From a checkpoint of a small masked image model: encoder norm layernorm, 18200 steps.
Rows from block 11 of the encoder of a small masked image model, named by matrix and row number. Rows with one number belong to one neuron. Each number is 200 + 20 x the weight over its row's rms, rounded and kept within 0 to 999. All counts start at 0. After the name is the row's rms in percent of the matrix's.
Before each neuron's rows are labels from the 100 images, of 14848, where the neuron reaches its highest value: "patch colour" is the nearest of a few named colours to the mean colour under the peak. Only what is clearly more common there than usual is listed. The data: crops of objects in photos (Visual Genome). In brackets: how many of the 100.
# fc1: MLP up (encoder.blocks.11.mlp.fc1.weight, 640x160), inputs 0-159
# fc2: MLP down (encoder.blocks.11.mlp.fc2.weight, 160x640, transposed), outputs 0-159

patch colour: pink (26)
fc1.584,118,200,210,186,247,204,203,210,191,231,204,238,220,200,200,161,200,174,221,211,203,178,200,170,205,252,173,187,231,207,166,219,214,223,200,200,245,216,201,163,203,200,191,181,202,200,191,230,234,178,177,197,185,200,200,185,210,185,200,173,200,200,216,144,198,212,176,143,206,240,200,185,200,204,226,200,183,169,218,200,176,203,167,212,200,242,215,188,209,212,200,200,200,169,205,200,189,233,221,200,181,232,229,230,180,200,200,170,206,232,200,212,180,200,211,200,190,200,157,200,213,228,200,199,205,213,200,200,187,200,184,205,151,197,208,187,176,200,173,176,173,200,166,200,211,196,174,212,174,186,196,192,200,184,217,185,220,200,164,203,200
fc2.584,127,196,195,192,198,200,200,207,200,170,200,200,226,228,214,219,213,203,200,195,219,202,182,189,203,232,243,200,192,191,236,200,200,145,199,242,204,206,179,200,196,200,200,193,200,200,200,200,200,231,167,180,216,249,200,200,202,200,209,200,193,213,214,200,193,226,166,206,241,176,232,165,200,179,196,200,212,268,198,189,220,213,200,197,200,173,166,227,200,226,166,200,171,228,215,192,202,196,214,194,197,205,166,200,174,210,170,200,241,200,195,191,200,209,239,179,176,207,200,204,192,197,200,215,183,207,200,214,207,177,209,216,222,199,232,209,236,200,197,200,200,190,203,200,178,244,220,223,200,206,179,204,155,211,161,216,209,205,203,256,250

patch colour: pink (26)
fc1.585,088,210,184,182,196,147,205,160,226,200,215,159,208,200,214,226,239,188,220,184,202,200,200,173,200,171,200,202,178,186,200,213,176,198,246,176,195,200,201,213,227,215,200,189,206,214,200,200,205,225,198,167,200,199,229,200,211,200,177,200,200,174,182,194,209,246,200,200,221,193,200,216,171,171,131,200,173,200,163,208,182,173,194,200,200,187,206,200,198,258,200,183,197,200,167,200,202,219,204,200,206,172,190,201,200,240,200,200,186,243,191,211,200,200,200,189,215,200,200,218,225,206,200,200,231,192,184,199,214,146,251,200,165,203,195,200,213,200,241,184,226,235,200,223,200,200,181,216,174,173,200,200,177,200,162,191,180,215,209,200,200
fc2.585,075,200,200,200,200,198,200,200,219,200,217,200,200,207,167,204,200,149,186,149,227,191,227,188,200,206,181,200,200,186,200,200,150,200,200,168,200,200,169,200,206,194,188,207,200,223,200,200,204,200,211,159,183,200,200,200,188,194,202,160,202,202,258,201,207,200,233,202,256,165,171,200,161,219,200,184,200,183,197,200,200,222,200,200,200,200,200,222,180,184,185,200,189,178,200,215,200,200,202,194,200,218,200,200,214,200,217,200,200,191,143,212,193,235,238,200,223,200,200,228,235,200,200,209,200,155,200,200,186,188,206,200,237,192,194,216,238,226,200,200,278,172,177,200,200,203,207,197,200,145,179,174,181,168,227,200,230,195,200,206,209

patch colour: red (25)
fc1.317,112,200,200,200,239,200,187,219,178,200,239,167,210,201,195,200,209,188,187,181,214,231,195,161,232,189,231,235,200,137,259,179,212,184,200,186,200,188,206,233,187,192,199,200,205,200,200,197,162,197,217,200,193,256,199,189,198,176,193,190,175,184,211,209,183,200,210,186,186,199,200,163,204,189,197,157,223,199,200,205,200,200,200,212,200,200,212,200,200,204,172,221,233,200,175,232,203,200,200,219,185,200,200,190,193,223,171,214,221,197,200,206,231,176,183,246,200,210,201,200,200,200,200,204,227,164,217,200,200,200,182,200,247,266,200,217,200,224,200,200,200,194,231,179,174,202,200,200,206,232,175,181,155,200,178,178,162,200,206,216,217
fc2.317,139,201,198,204,193,210,195,200,200,200,221,196,200,192,223,195,197,220,212,200,199,200,179,182,196,222,196,200,196,174,198,200,173,165,187,220,191,215,188,201,192,185,192,205,194,193,208,200,200,229,208,194,215,218,194,200,187,200,205,158,200,200,190,218,200,251,200,200,200,200,208,200,240,200,194,180,167,209,155,204,201,214,193,200,200,259,211,232,208,200,183,202,200,200,200,215,200,191,200,198,196,182,200,200,170,143,167,204,239,209,230,249,196,191,206,163,203,197,161,234,195,219,196,190,224,153,200,200,200,196,196,196,219,200,246,200,200,200,200,175,210,219,209,148,185,221,235,187,195,225,157,221,173,170,139,244,224,243,191,215,201

patch colour: pink (30)
fc1.594,119,206,200,177,200,200,238,200,215,214,200,153,194,215,200,156,223,225,200,191,226,200,188,208,200,217,200,200,200,166,190,200,224,244,241,212,224,219,223,200,200,200,206,200,158,193,200,205,200,200,220,210,200,212,206,197,200,200,182,200,204,198,191,208,200,200,215,200,206,200,204,194,189,202,200,214,195,138,212,211,200,200,200,200,200,199,200,200,200,194,199,220,234,201,172,200,170,213,207,196,193,204,259,200,241,215,201,224,181,200,222,224,224,224,192,195,205,178,184,284,203,200,221,200,193,152,191,184,242,186,202,186,165,200,212,194,200,191,200,200,208,180,190,200,195,220,141,159,189,222,206,204,200,200,154,158,184,187,200,242,200
fc2.594,112,218,188,200,195,195,188,211,200,194,220,227,244,200,212,185,197,180,197,200,184,199,187,200,184,203,201,200,195,240,219,212,235,210,192,184,200,197,200,123,204,201,200,204,205,200,200,200,198,200,157,200,172,243,200,191,185,203,147,178,219,195,189,191,199,222,148,200,198,234,197,200,234,200,186,208,204,228,167,159,214,187,205,208,192,200,230,209,200,202,226,200,200,200,201,200,191,200,207,200,190,209,200,205,200,248,218,193,224,200,200,188,200,200,214,185,253,206,200,162,172,211,212,200,211,192,216,200,183,200,200,196,206,200,222,185,200,248,200,185,180,212,200,223,200,200,283,200,200,187,200,233,237,194,217,231,219,213,200,151,177

patch colour: grey (62)
fc1.580,099,205,192,200,200,226,200,200,215,206,232,200,200,222,226,149,233,184,203,200,196,196,234,182,200,192,222,193,213,200,206,236,200,200,200,200,204,214,232,241,189,200,200,191,200,200,200,212,181,200,173,199,188,187,200,212,200,210,200,172,187,173,222,200,200,200,177,178,194,199,156,179,185,174,178,200,181,170,178,200,198,181,200,196,200,194,218,174,177,261,178,228,200,199,214,241,214,206,200,249,200,197,200,230,200,202,200,177,150,218,200,203,200,200,208,235,200,215,200,210,200,203,200,200,200,201,200,200,200,189,200,169,217,137,181,170,195,219,200,213,220,200,200,200,173,176,200,180,168,200,176,168,200,134,170,160,225,176,163,200,168
fc2.580,092,200,194,200,207,215,216,200,200,200,236,200,239,200,200,152,200,168,205,200,202,197,200,206,193,200,200,200,199,197,223,214,173,200,182,160,188,191,267,200,199,181,200,203,175,200,200,200,180,151,228,215,200,200,200,200,200,200,207,223,183,200,216,200,200,292,164,200,200,175,200,149,200,176,217,215,200,216,178,190,202,209,200,200,195,250,200,200,200,200,200,200,239,136,177,220,186,200,200,200,200,200,200,221,195,200,200,189,193,200,167,187,200,200,172,244,200,227,228,187,200,200,186,200,217,200,200,175,204,200,220,146,189,234,202,194,194,200,200,193,222,200,228,185,202,200,254,185,206,192,200,225,200,200,201,200,234,184,200,200,200

patch colour: cyan (31)
fc1.544,097,207,166,200,200,194,183,200,200,231,211,183,216,215,216,150,230,200,193,200,200,171,200,200,192,200,184,200,216,222,177,225,160,211,200,179,195,179,210,183,214,221,200,200,200,200,165,199,200,212,214,192,188,251,200,188,200,200,180,216,200,200,185,178,216,200,196,200,168,200,184,159,187,200,200,191,183,177,203,200,204,180,210,200,200,200,154,193,200,181,200,167,191,173,200,244,240,191,200,200,200,188,200,234,200,182,166,181,193,235,193,233,213,233,200,200,200,226,200,209,200,243,200,200,246,225,199,227,200,157,200,215,179,136,201,200,218,200,202,190,228,204,201,244,209,151,208,237,172,200,152,200,201,200,167,183,200,218,200,215,200
fc2.544,077,220,200,200,208,200,200,200,253,183,200,200,202,200,172,169,173,143,232,166,156,200,211,200,157,200,244,188,200,190,200,223,199,205,198,208,175,220,233,200,192,187,169,194,205,213,200,182,254,227,200,200,221,216,200,203,203,200,214,200,200,212,187,211,200,152,200,200,168,200,200,197,200,206,163,220,235,213,200,182,182,185,200,216,200,200,238,201,192,200,200,200,202,168,193,213,200,198,185,200,200,199,170,200,186,173,175,200,204,205,200,200,194,200,200,200,200,200,200,193,200,188,180,188,188,271,215,200,200,195,200,244,183,200,234,200,200,180,205,199,209,231,208,246,201,202,194,200,200,181,159,200,183,215,200,230,180,271,216,193,162

patch colour: red (32)
fc1.605,095,200,200,206,200,200,220,200,161,184,231,205,200,205,219,200,244,226,163,192,200,225,200,200,195,200,227,228,200,198,200,200,223,200,200,196,189,204,200,182,167,231,219,200,200,202,232,241,200,212,211,200,200,251,225,180,210,200,214,171,222,154,156,165,177,179,167,223,206,182,200,200,189,200,188,197,200,182,200,185,207,163,199,217,200,200,200,200,237,221,184,226,182,219,193,187,248,200,185,212,222,183,213,182,179,200,204,224,200,177,209,252,214,245,193,189,200,213,147,236,186,200,200,200,200,219,216,197,217,192,233,202,215,222,204,200,199,184,189,169,202,212,183,172,200,150,200,200,184,189,175,148,200,219,207,219,200,194,214,186,210
fc2.605,080,200,174,200,218,165,200,200,206,229,209,158,210,200,184,200,195,246,181,199,200,200,200,218,200,188,151,228,200,200,194,200,175,182,234,207,200,180,217,235,190,200,188,191,200,200,200,200,220,200,200,202,216,200,200,207,210,198,222,200,200,200,229,234,188,172,269,200,206,207,206,181,200,219,204,216,190,171,200,200,200,198,189,213,189,172,226,200,216,186,221,200,180,200,225,200,200,200,204,195,182,212,214,180,200,200,193,200,181,218,204,175,209,207,222,200,213,178,200,239,230,238,190,188,151,149,200,200,210,203,160,185,217,196,186,215,238,200,200,216,197,167,225,170,200,200,200,200,200,153,163,202,197,184,147,183,200,265,200,247,205

patch colour: grey (62)
fc1.291,095,200,199,172,194,200,215,200,211,190,200,208,199,157,192,223,200,240,217,200,200,214,200,176,193,200,200,202,203,200,200,219,201,215,243,212,200,173,200,200,206,185,199,228,214,200,244,200,182,200,200,179,187,193,200,217,180,200,162,192,180,211,200,200,200,221,183,220,200,194,175,200,200,204,170,183,184,200,180,152,200,172,200,176,220,197,230,200,200,212,195,171,200,218,134,200,210,198,238,230,200,234,196,200,229,205,197,231,183,197,246,205,157,193,225,200,209,226,200,241,200,203,180,171,216,181,199,162,200,173,207,200,175,200,171,200,229,252,200,184,182,186,231,200,164,200,225,200,208,170,234,200,200,198,174,162,173,218,154,195,190
fc2.291,096,200,200,200,200,196,200,200,232,181,210,185,162,171,219,242,203,200,200,201,187,210,244,197,205,187,216,200,194,168,153,187,171,227,200,200,218,197,192,239,185,198,186,202,200,211,200,193,200,211,200,227,218,187,200,198,200,200,217,209,204,200,165,200,201,167,174,200,151,203,194,221,187,212,213,200,214,219,171,183,202,205,201,200,200,184,236,206,199,186,213,200,148,200,200,200,220,203,200,207,193,222,200,200,200,189,200,200,242,200,218,179,208,193,212,172,264,185,226,149,200,208,200,183,248,230,210,174,200,230,135,200,200,200,200,272,213,215,211,183,218,200,193,202,200,200,229,203,200,193,223,194,192,194,204,156,216,177,172,192,206

patch colour: red (28)
fc1.56,109,192,184,191,245,200,185,229,200,217,232,200,211,195,200,201,210,200,165,201,209,200,216,211,188,177,200,200,224,200,246,222,148,191,199,200,178,179,214,201,200,200,191,200,200,200,179,200,200,151,200,217,176,222,195,179,180,181,215,174,200,170,181,181,197,212,200,175,167,200,188,151,183,161,232,174,192,203,183,211,212,200,182,175,200,199,221,225,200,256,169,200,200,200,220,200,185,213,200,200,200,191,200,210,200,185,164,200,197,197,157,187,200,178,209,203,207,212,201,200,242,241,200,199,200,162,200,259,208,184,172,165,182,207,200,178,200,221,209,175,243,168,201,224,200,167,200,200,197,188,175,200,200,158,198,171,188,198,200,175,200
fc2.56,112,171,230,200,200,194,226,189,210,183,200,218,201,234,184,200,190,180,197,197,180,200,203,119,206,241,208,180,200,200,212,166,197,202,200,193,205,210,207,200,188,191,200,179,216,200,200,202,163,199,213,177,223,165,201,190,207,221,200,222,189,202,204,200,200,197,193,219,193,206,222,245,200,180,200,200,219,175,200,200,215,173,200,214,200,200,220,164,190,207,173,171,188,200,182,180,237,200,202,200,200,175,171,200,200,244,155,200,239,200,213,206,200,227,158,205,189,208,266,200,209,200,214,200,138,187,200,147,188,200,180,200,236,220,192,200,200,200,192,217,201,224,167,171,200,232,196,200,200,200,222,204,163,213,177,200,228,194,200,195,200

patch colour: red (26)
fc1.613,098,200,200,223,212,214,215,208,167,174,255,200,211,174,174,162,200,265,200,180,249,220,200,200,201,211,200,211,229,206,200,200,204,196,200,207,209,190,205,171,200,181,171,200,173,180,216,200,205,206,178,200,179,187,200,200,192,200,201,194,200,200,156,232,200,254,164,200,172,205,231,176,200,200,200,200,147,212,155,200,199,191,183,200,200,200,205,165,200,222,200,232,211,200,193,249,200,177,203,200,184,240,208,200,200,195,200,200,220,200,200,200,178,239,200,195,222,204,200,190,200,200,209,200,201,225,219,229,200,189,169,182,204,200,200,191,155,179,200,201,147,179,230,256,176,200,200,207,208,230,214,200,200,205,200,189,200,172,200,197,200
fc2.613,062,200,200,200,192,230,200,216,185,200,260,181,231,180,200,156,200,206,224,148,176,200,200,191,223,227,182,212,200,185,200,190,200,207,200,200,200,200,200,200,183,200,226,200,200,176,200,222,200,200,178,199,183,174,200,200,172,207,198,248,200,200,257,191,222,200,204,200,212,200,200,200,200,203,208,200,194,221,181,200,189,213,196,186,202,209,185,166,192,182,206,212,200,209,200,212,202,200,220,217,186,200,195,196,182,205,223,182,211,200,200,175,163,186,220,181,200,200,281,176,191,133,188,200,200,216,200,199,200,218,233,135,185,200,200,200,178,200,184,179,162,205,200,200,206,200,200,215,200,236,232,189,200,206,254,166,200,156,192,206,217

patch colour: grey (67)
fc1.552,105,200,186,200,186,199,229,222,195,200,219,200,200,200,200,172,200,200,200,249,188,200,201,189,181,241,200,200,200,200,200,211,200,187,221,216,200,200,227,200,200,200,194,223,168,200,200,183,200,200,213,177,190,200,166,209,200,189,217,192,154,200,210,222,200,235,179,173,176,219,200,156,155,200,205,184,200,200,195,232,173,178,200,161,198,210,200,230,169,188,156,220,242,224,200,202,200,204,226,200,224,242,211,227,241,200,197,178,200,193,191,191,167,218,193,213,208,198,236,200,200,200,200,205,240,219,208,172,200,202,138,187,170,183,200,202,200,235,174,200,195,200,220,200,173,168,229,172,201,180,167,174,174,186,200,200,200,183,200,200,145
fc2.552,100,196,194,206,200,228,189,218,211,214,175,200,203,197,239,200,204,183,206,200,189,210,200,200,204,184,186,200,194,210,208,202,199,200,219,200,200,208,187,171,174,211,185,200,182,203,205,225,185,200,238,252,200,211,208,214,200,200,212,224,214,200,187,225,200,213,250,206,175,200,200,201,200,200,200,208,220,160,196,191,200,181,179,187,216,164,188,216,200,185,200,199,160,190,200,187,174,200,158,190,196,200,221,200,133,179,200,200,161,200,194,200,173,206,207,200,159,210,168,225,189,200,189,215,200,225,200,193,200,136,230,230,200,162,248,234,207,197,189,222,201,223,191,204,198,208,203,259,209,200,175,200,154,159,200,200,200,200,195,259,200

patch colour: red (45)
fc1.22,094,205,221,200,207,200,173,186,186,190,163,200,223,204,200,200,238,228,197,200,194,200,200,167,200,174,201,197,185,178,200,200,178,200,225,204,193,200,203,211,200,237,222,208,225,240,204,200,216,226,206,208,200,200,200,200,220,193,189,209,198,175,210,200,200,204,158,200,151,187,208,200,172,197,213,203,134,168,200,230,200,200,199,200,199,208,195,177,200,200,200,200,200,200,186,248,214,186,231,200,200,194,218,183,258,200,238,228,172,200,209,199,241,233,200,228,231,200,177,202,200,200,189,200,200,216,200,215,244,152,203,185,189,200,135,202,202,206,200,199,185,210,230,171,200,193,175,200,233,208,200,175,200,200,155,200,197,168,222,161,179
fc2.22,077,187,200,200,224,200,200,200,197,200,145,281,229,186,200,190,200,231,200,235,181,189,200,177,170,173,200,200,200,174,200,200,200,200,196,204,200,176,230,210,180,195,200,200,234,204,200,200,251,188,195,200,200,190,200,194,200,200,190,179,200,220,200,200,200,200,163,215,194,200,176,208,200,200,207,131,200,215,200,263,200,200,195,203,200,176,215,185,166,222,200,200,180,254,222,246,167,220,200,200,222,200,184,192,211,199,196,200,199,188,200,200,200,226,200,216,200,210,200,194,200,184,161,208,205,200,200,218,133,169,199,200,200,182,200,200,200,191,196,200,199,185,197,142,187,205,200,200,200,202,193,172,200,206,146,200,218,213,184,203,200

patch colour: grey (61)
fc1.103,099,200,214,166,199,200,232,203,200,228,210,230,200,188,200,196,206,216,201,196,177,171,200,211,212,197,202,224,226,209,227,233,235,240,200,214,200,216,200,251,212,200,200,178,200,200,184,232,177,173,220,232,179,230,192,200,200,192,212,175,200,197,185,158,200,170,223,169,150,200,164,177,209,219,199,179,187,200,225,185,200,237,200,221,200,220,200,166,205,215,219,187,213,203,200,206,200,200,181,200,187,199,238,233,173,195,218,200,200,228,222,211,188,204,158,200,201,210,204,173,216,192,200,200,190,205,200,200,201,204,200,203,187,169,200,200,140,159,171,167,171,200,178,198,170,198,213,200,178,197,177,217,200,158,200,166,223,200,168,200,242
fc2.103,097,205,200,187,218,200,200,200,200,211,220,190,190,227,200,174,200,169,224,206,200,200,173,165,200,200,176,200,184,199,248,155,185,200,200,196,189,207,181,189,193,196,216,200,235,195,186,202,197,186,178,232,190,194,210,201,209,202,232,175,179,200,168,230,211,200,196,198,200,200,250,177,188,155,196,166,226,189,184,185,242,200,200,180,189,186,185,273,200,213,172,216,200,235,180,247,217,200,199,210,214,183,192,200,200,226,200,221,207,218,190,200,192,265,177,212,235,200,186,192,233,198,189,208,197,237,200,163,167,190,217,198,231,171,189,170,209,212,205,200,229,200,200,200,210,200,195,164,176,209,214,186,217,182,231,182,200,194,194,211,202

patch colour: pink (47)
fc1.553,118,200,235,200,209,200,200,232,200,191,216,214,204,200,155,200,183,168,200,200,200,179,207,218,158,178,175,200,184,201,200,203,200,200,244,221,220,200,203,206,249,200,200,169,187,235,186,156,209,200,179,219,212,200,200,221,168,200,183,191,150,234,186,200,133,198,200,196,200,179,205,217,214,185,219,200,200,198,187,196,200,230,158,227,191,200,200,176,166,214,200,200,200,200,200,200,200,179,187,200,227,233,200,193,207,198,210,205,219,241,237,200,200,179,182,200,226,198,183,200,200,195,200,191,179,200,148,200,200,179,200,192,188,184,221,184,187,206,174,200,175,231,200,241,244,220,203,200,264,207,181,190,212,200,200,200,208,176,230,216,200
fc2.553,137,200,200,169,200,211,202,200,210,181,201,214,207,178,172,231,200,187,199,169,198,200,200,197,181,229,197,186,194,182,217,200,214,202,247,165,200,200,210,200,203,191,190,202,200,192,200,200,200,161,223,207,200,231,193,200,195,200,169,200,200,200,237,169,186,243,174,200,200,236,200,200,198,172,209,183,200,231,201,175,200,201,200,200,200,244,200,200,150,213,205,184,200,220,200,179,197,200,197,200,232,197,172,201,217,183,200,210,224,200,242,176,207,184,243,212,222,200,200,145,200,198,200,165,207,216,200,165,233,240,240,172,200,174,227,256,185,193,205,184,180,200,203,200,200,219,200,178,201,163,204,210,173,198,184,238,162,156,200,172,199

patch colour: pink (30)
fc1.272,094,200,165,218,200,209,200,206,197,200,183,200,200,215,174,160,200,179,170,196,217,200,200,200,146,172,200,198,255,166,200,193,181,203,213,200,188,200,179,181,222,223,205,203,203,174,200,263,200,200,200,195,188,204,201,151,166,203,200,200,221,206,204,166,200,200,181,183,219,204,200,200,203,200,197,174,190,186,200,226,200,147,200,200,189,200,196,181,233,203,171,197,183,200,200,200,174,197,217,225,200,180,264,233,195,200,197,200,202,202,180,200,187,200,149,244,223,213,203,183,226,200,190,230,225,206,227,200,197,168,173,200,181,192,200,200,200,200,199,200,178,200,202,208,210,199,209,176,163,144,174,177,221,194,178,200,242,191,212,201,228
fc2.272,100,195,200,191,214,157,194,200,208,212,200,172,215,182,200,200,200,202,219,166,243,200,256,169,200,207,202,200,222,202,195,220,215,200,230,186,200,173,194,182,195,208,200,200,200,200,200,200,200,165,190,210,211,200,200,217,200,200,200,200,204,200,177,160,213,173,196,196,236,234,235,207,200,167,200,144,178,193,200,210,187,200,202,207,200,200,195,200,209,211,195,200,192,207,234,171,205,200,191,200,159,201,229,200,210,205,191,185,218,207,200,200,209,220,200,180,259,161,178,200,211,200,213,200,211,187,192,192,153,239,200,208,194,221,200,172,200,154,212,200,201,200,218,119,200,187,213,210,201,164,200,214,228,200,175,200,149,221,213,170,235

patch colour: grey (68)
fc1.119,100,200,200,202,213,197,200,193,200,203,203,200,220,180,200,216,200,215,227,200,237,200,204,223,218,234,200,199,169,237,193,200,173,200,179,192,217,200,200,184,200,192,259,200,208,223,200,176,189,219,200,174,193,200,200,211,200,200,200,160,164,200,200,212,200,242,193,200,200,200,200,186,221,157,200,207,210,172,190,200,200,200,219,200,200,211,169,262,144,251,190,210,235,200,218,228,200,245,200,181,198,200,200,188,196,234,168,162,192,242,200,233,204,209,221,225,200,226,197,200,200,207,165,207,225,208,177,173,173,187,196,200,200,230,184,190,216,237,200,159,200,170,194,210,193,200,200,186,190,173,200,200,188,200,200,200,171,168,200,200,154
fc2.119,098,222,194,200,200,211,196,203,189,221,175,200,248,200,213,209,201,200,171,172,200,195,205,200,166,203,190,178,209,230,146,229,221,238,207,178,221,210,222,200,203,222,200,200,207,200,200,216,200,155,197,200,177,200,200,200,175,200,181,206,220,221,235,172,206,200,177,200,207,185,204,227,212,200,200,192,195,215,206,183,200,158,184,233,206,209,194,200,217,232,200,200,211,218,189,224,202,206,220,200,201,204,200,201,172,189,249,227,199,200,227,197,182,200,173,168,222,200,228,225,177,210,203,200,203,143,200,182,193,188,200,200,173,169,231,169,200,191,191,192,200,227,219,141,200,181,200,220,200,204,228,178,197,166,188,200,196,260,200,159,242

patch colour: grey (68)
fc1.40,103,200,229,190,211,200,194,160,214,200,177,217,202,200,221,200,266,221,204,200,203,200,200,179,186,200,166,224,167,215,202,214,200,197,233,200,176,203,238,244,200,229,180,201,200,200,229,198,200,243,212,207,168,200,204,174,236,200,200,201,200,152,215,200,200,202,200,157,217,181,200,200,188,200,218,185,200,194,190,200,200,197,194,227,200,206,204,200,200,200,200,211,189,200,200,207,251,223,200,200,200,208,224,200,227,200,200,222,216,208,214,231,167,202,212,200,179,200,177,221,180,225,200,209,231,224,211,200,200,187,199,200,166,184,200,200,205,200,123,182,189,202,178,181,200,193,153,200,175,200,200,153,138,223,177,215,199,181,213,225,200
fc2.40,116,191,212,200,200,197,200,200,179,191,200,200,161,270,200,139,200,196,192,200,200,194,176,208,216,200,260,200,200,166,195,200,175,200,195,178,200,200,200,227,210,197,200,189,203,190,197,200,178,178,173,200,231,216,194,200,203,203,219,224,207,211,184,209,203,190,214,200,212,173,228,189,216,182,200,200,188,184,190,216,177,177,209,196,195,165,220,194,200,147,194,201,167,200,219,200,158,200,186,200,200,201,215,200,200,167,172,205,211,198,200,171,200,177,196,211,200,183,207,165,262,206,205,208,164,190,200,228,189,240,200,205,200,200,209,198,175,200,200,235,235,200,186,229,196,228,206,224,200,224,155,246,236,232,233,200,200,173,200,217,196

patch colour: pink (27)
fc1.128,071,200,200,200,200,200,225,170,237,200,241,200,174,198,200,200,211,200,200,189,203,190,200,203,206,200,212,200,199,146,200,200,207,200,176,231,171,270,200,178,208,186,200,200,200,187,200,271,200,190,195,171,200,210,200,200,223,200,200,174,200,207,172,182,188,171,227,166,156,200,200,178,203,200,187,157,236,200,200,230,177,233,200,220,207,200,200,197,230,220,200,213,210,200,195,164,167,200,180,200,219,183,209,200,200,249,218,184,200,200,211,240,200,253,172,200,208,200,200,182,230,200,182,198,200,200,214,240,196,200,181,202,200,187,229,227,200,176,210,168,200,200,175,188,200,190,170,176,200,227,177,200,200,200,200,207,200,157,222,200,183
fc2.128,073,200,200,203,200,186,200,208,237,200,174,200,178,201,198,216,200,200,200,198,228,200,175,163,242,223,207,196,200,180,174,232,200,190,210,153,200,200,135,188,200,228,211,200,200,203,200,200,181,173,271,253,252,213,212,200,202,200,225,200,203,200,182,185,200,200,209,210,228,167,200,203,200,225,200,176,200,208,219,189,227,200,207,200,200,214,192,179,189,150,200,200,189,200,200,212,183,180,202,211,150,174,218,200,210,234,174,200,210,199,195,170,209,200,200,192,200,152,159,200,158,214,230,200,210,222,200,200,224,161,189,195,240,200,200,196,200,200,200,189,200,200,168,159,199,218,200,200,202,197,211,190,211,192,200,216,179,225,183,221,216

patch colour: red (42); orange (27)
fc1.130,097,179,196,221,200,196,200,200,207,190,200,183,205,215,200,200,200,221,211,159,246,196,200,163,200,199,200,219,201,176,210,198,200,200,236,193,200,174,191,208,240,213,200,181,206,200,205,207,196,200,185,185,183,216,200,200,200,193,176,211,200,197,136,196,218,200,200,195,200,200,200,183,186,190,200,174,137,184,183,224,157,208,200,207,206,200,201,200,211,196,170,200,211,192,200,200,217,200,200,196,228,200,251,201,200,248,169,177,216,189,200,251,172,200,179,232,236,219,200,207,232,200,189,195,215,248,219,200,200,126,197,220,200,185,200,195,216,200,230,200,213,200,177,212,183,180,200,167,200,173,210,145,158,200,214,189,200,202,210,185,175
fc2.130,068,192,200,200,202,200,197,200,209,200,200,200,197,196,174,200,200,200,200,178,189,200,200,200,216,172,200,210,200,208,224,180,212,228,189,200,218,197,248,215,225,199,200,198,200,200,175,198,200,224,188,201,200,200,200,200,200,200,230,200,205,202,200,152,187,219,198,189,200,205,209,159,195,200,231,201,187,206,200,259,200,200,200,200,223,201,200,200,200,194,230,200,184,181,188,215,195,200,196,182,231,217,168,200,200,241,206,201,223,218,194,200,200,209,195,200,182,196,205,200,217,199,208,200,172,235,200,199,200,160,200,225,200,189,195,208,199,170,192,200,311,200,159,214,217,226,176,193,200,205,261,179,178,200,247,200,251,187,200,196,131

patch colour: red (45)
fc1.260,085,200,244,221,200,194,216,233,210,200,200,247,200,212,174,208,207,226,202,200,200,200,200,212,181,181,200,192,200,200,200,200,200,173,204,207,183,219,200,192,226,200,184,200,189,173,200,175,202,200,166,200,200,200,237,201,200,195,177,208,200,200,197,193,176,244,161,200,182,172,200,200,169,214,191,184,154,190,200,237,192,200,200,200,200,200,200,245,200,196,230,200,200,165,192,200,187,187,191,184,200,200,215,200,213,200,200,170,200,200,210,200,200,237,188,202,225,234,164,186,199,223,200,169,197,200,194,254,200,192,227,186,164,200,193,156,198,200,237,207,129,203,182,205,200,200,180,200,235,238,200,136,200,202,171,170,234,163,200,200,205
fc2.260,085,200,197,200,200,219,197,200,189,224,200,217,194,200,234,200,183,227,200,253,212,200,296,170,200,202,179,193,200,217,200,200,229,166,204,202,200,183,200,216,184,214,200,209,202,200,183,200,200,201,153,194,166,212,200,200,200,200,208,182,200,200,180,244,215,209,170,201,206,180,202,191,171,193,200,200,180,158,214,225,158,231,195,200,200,164,195,173,184,198,210,188,200,200,184,184,207,229,198,200,216,188,214,200,166,218,200,196,180,200,211,200,200,209,192,227,208,254,200,189,200,200,182,200,261,188,200,225,166,201,200,177,200,200,175,153,182,200,200,156,181,200,200,200,200,190,200,191,200,231,186,179,200,191,201,161,208,149,200,200,200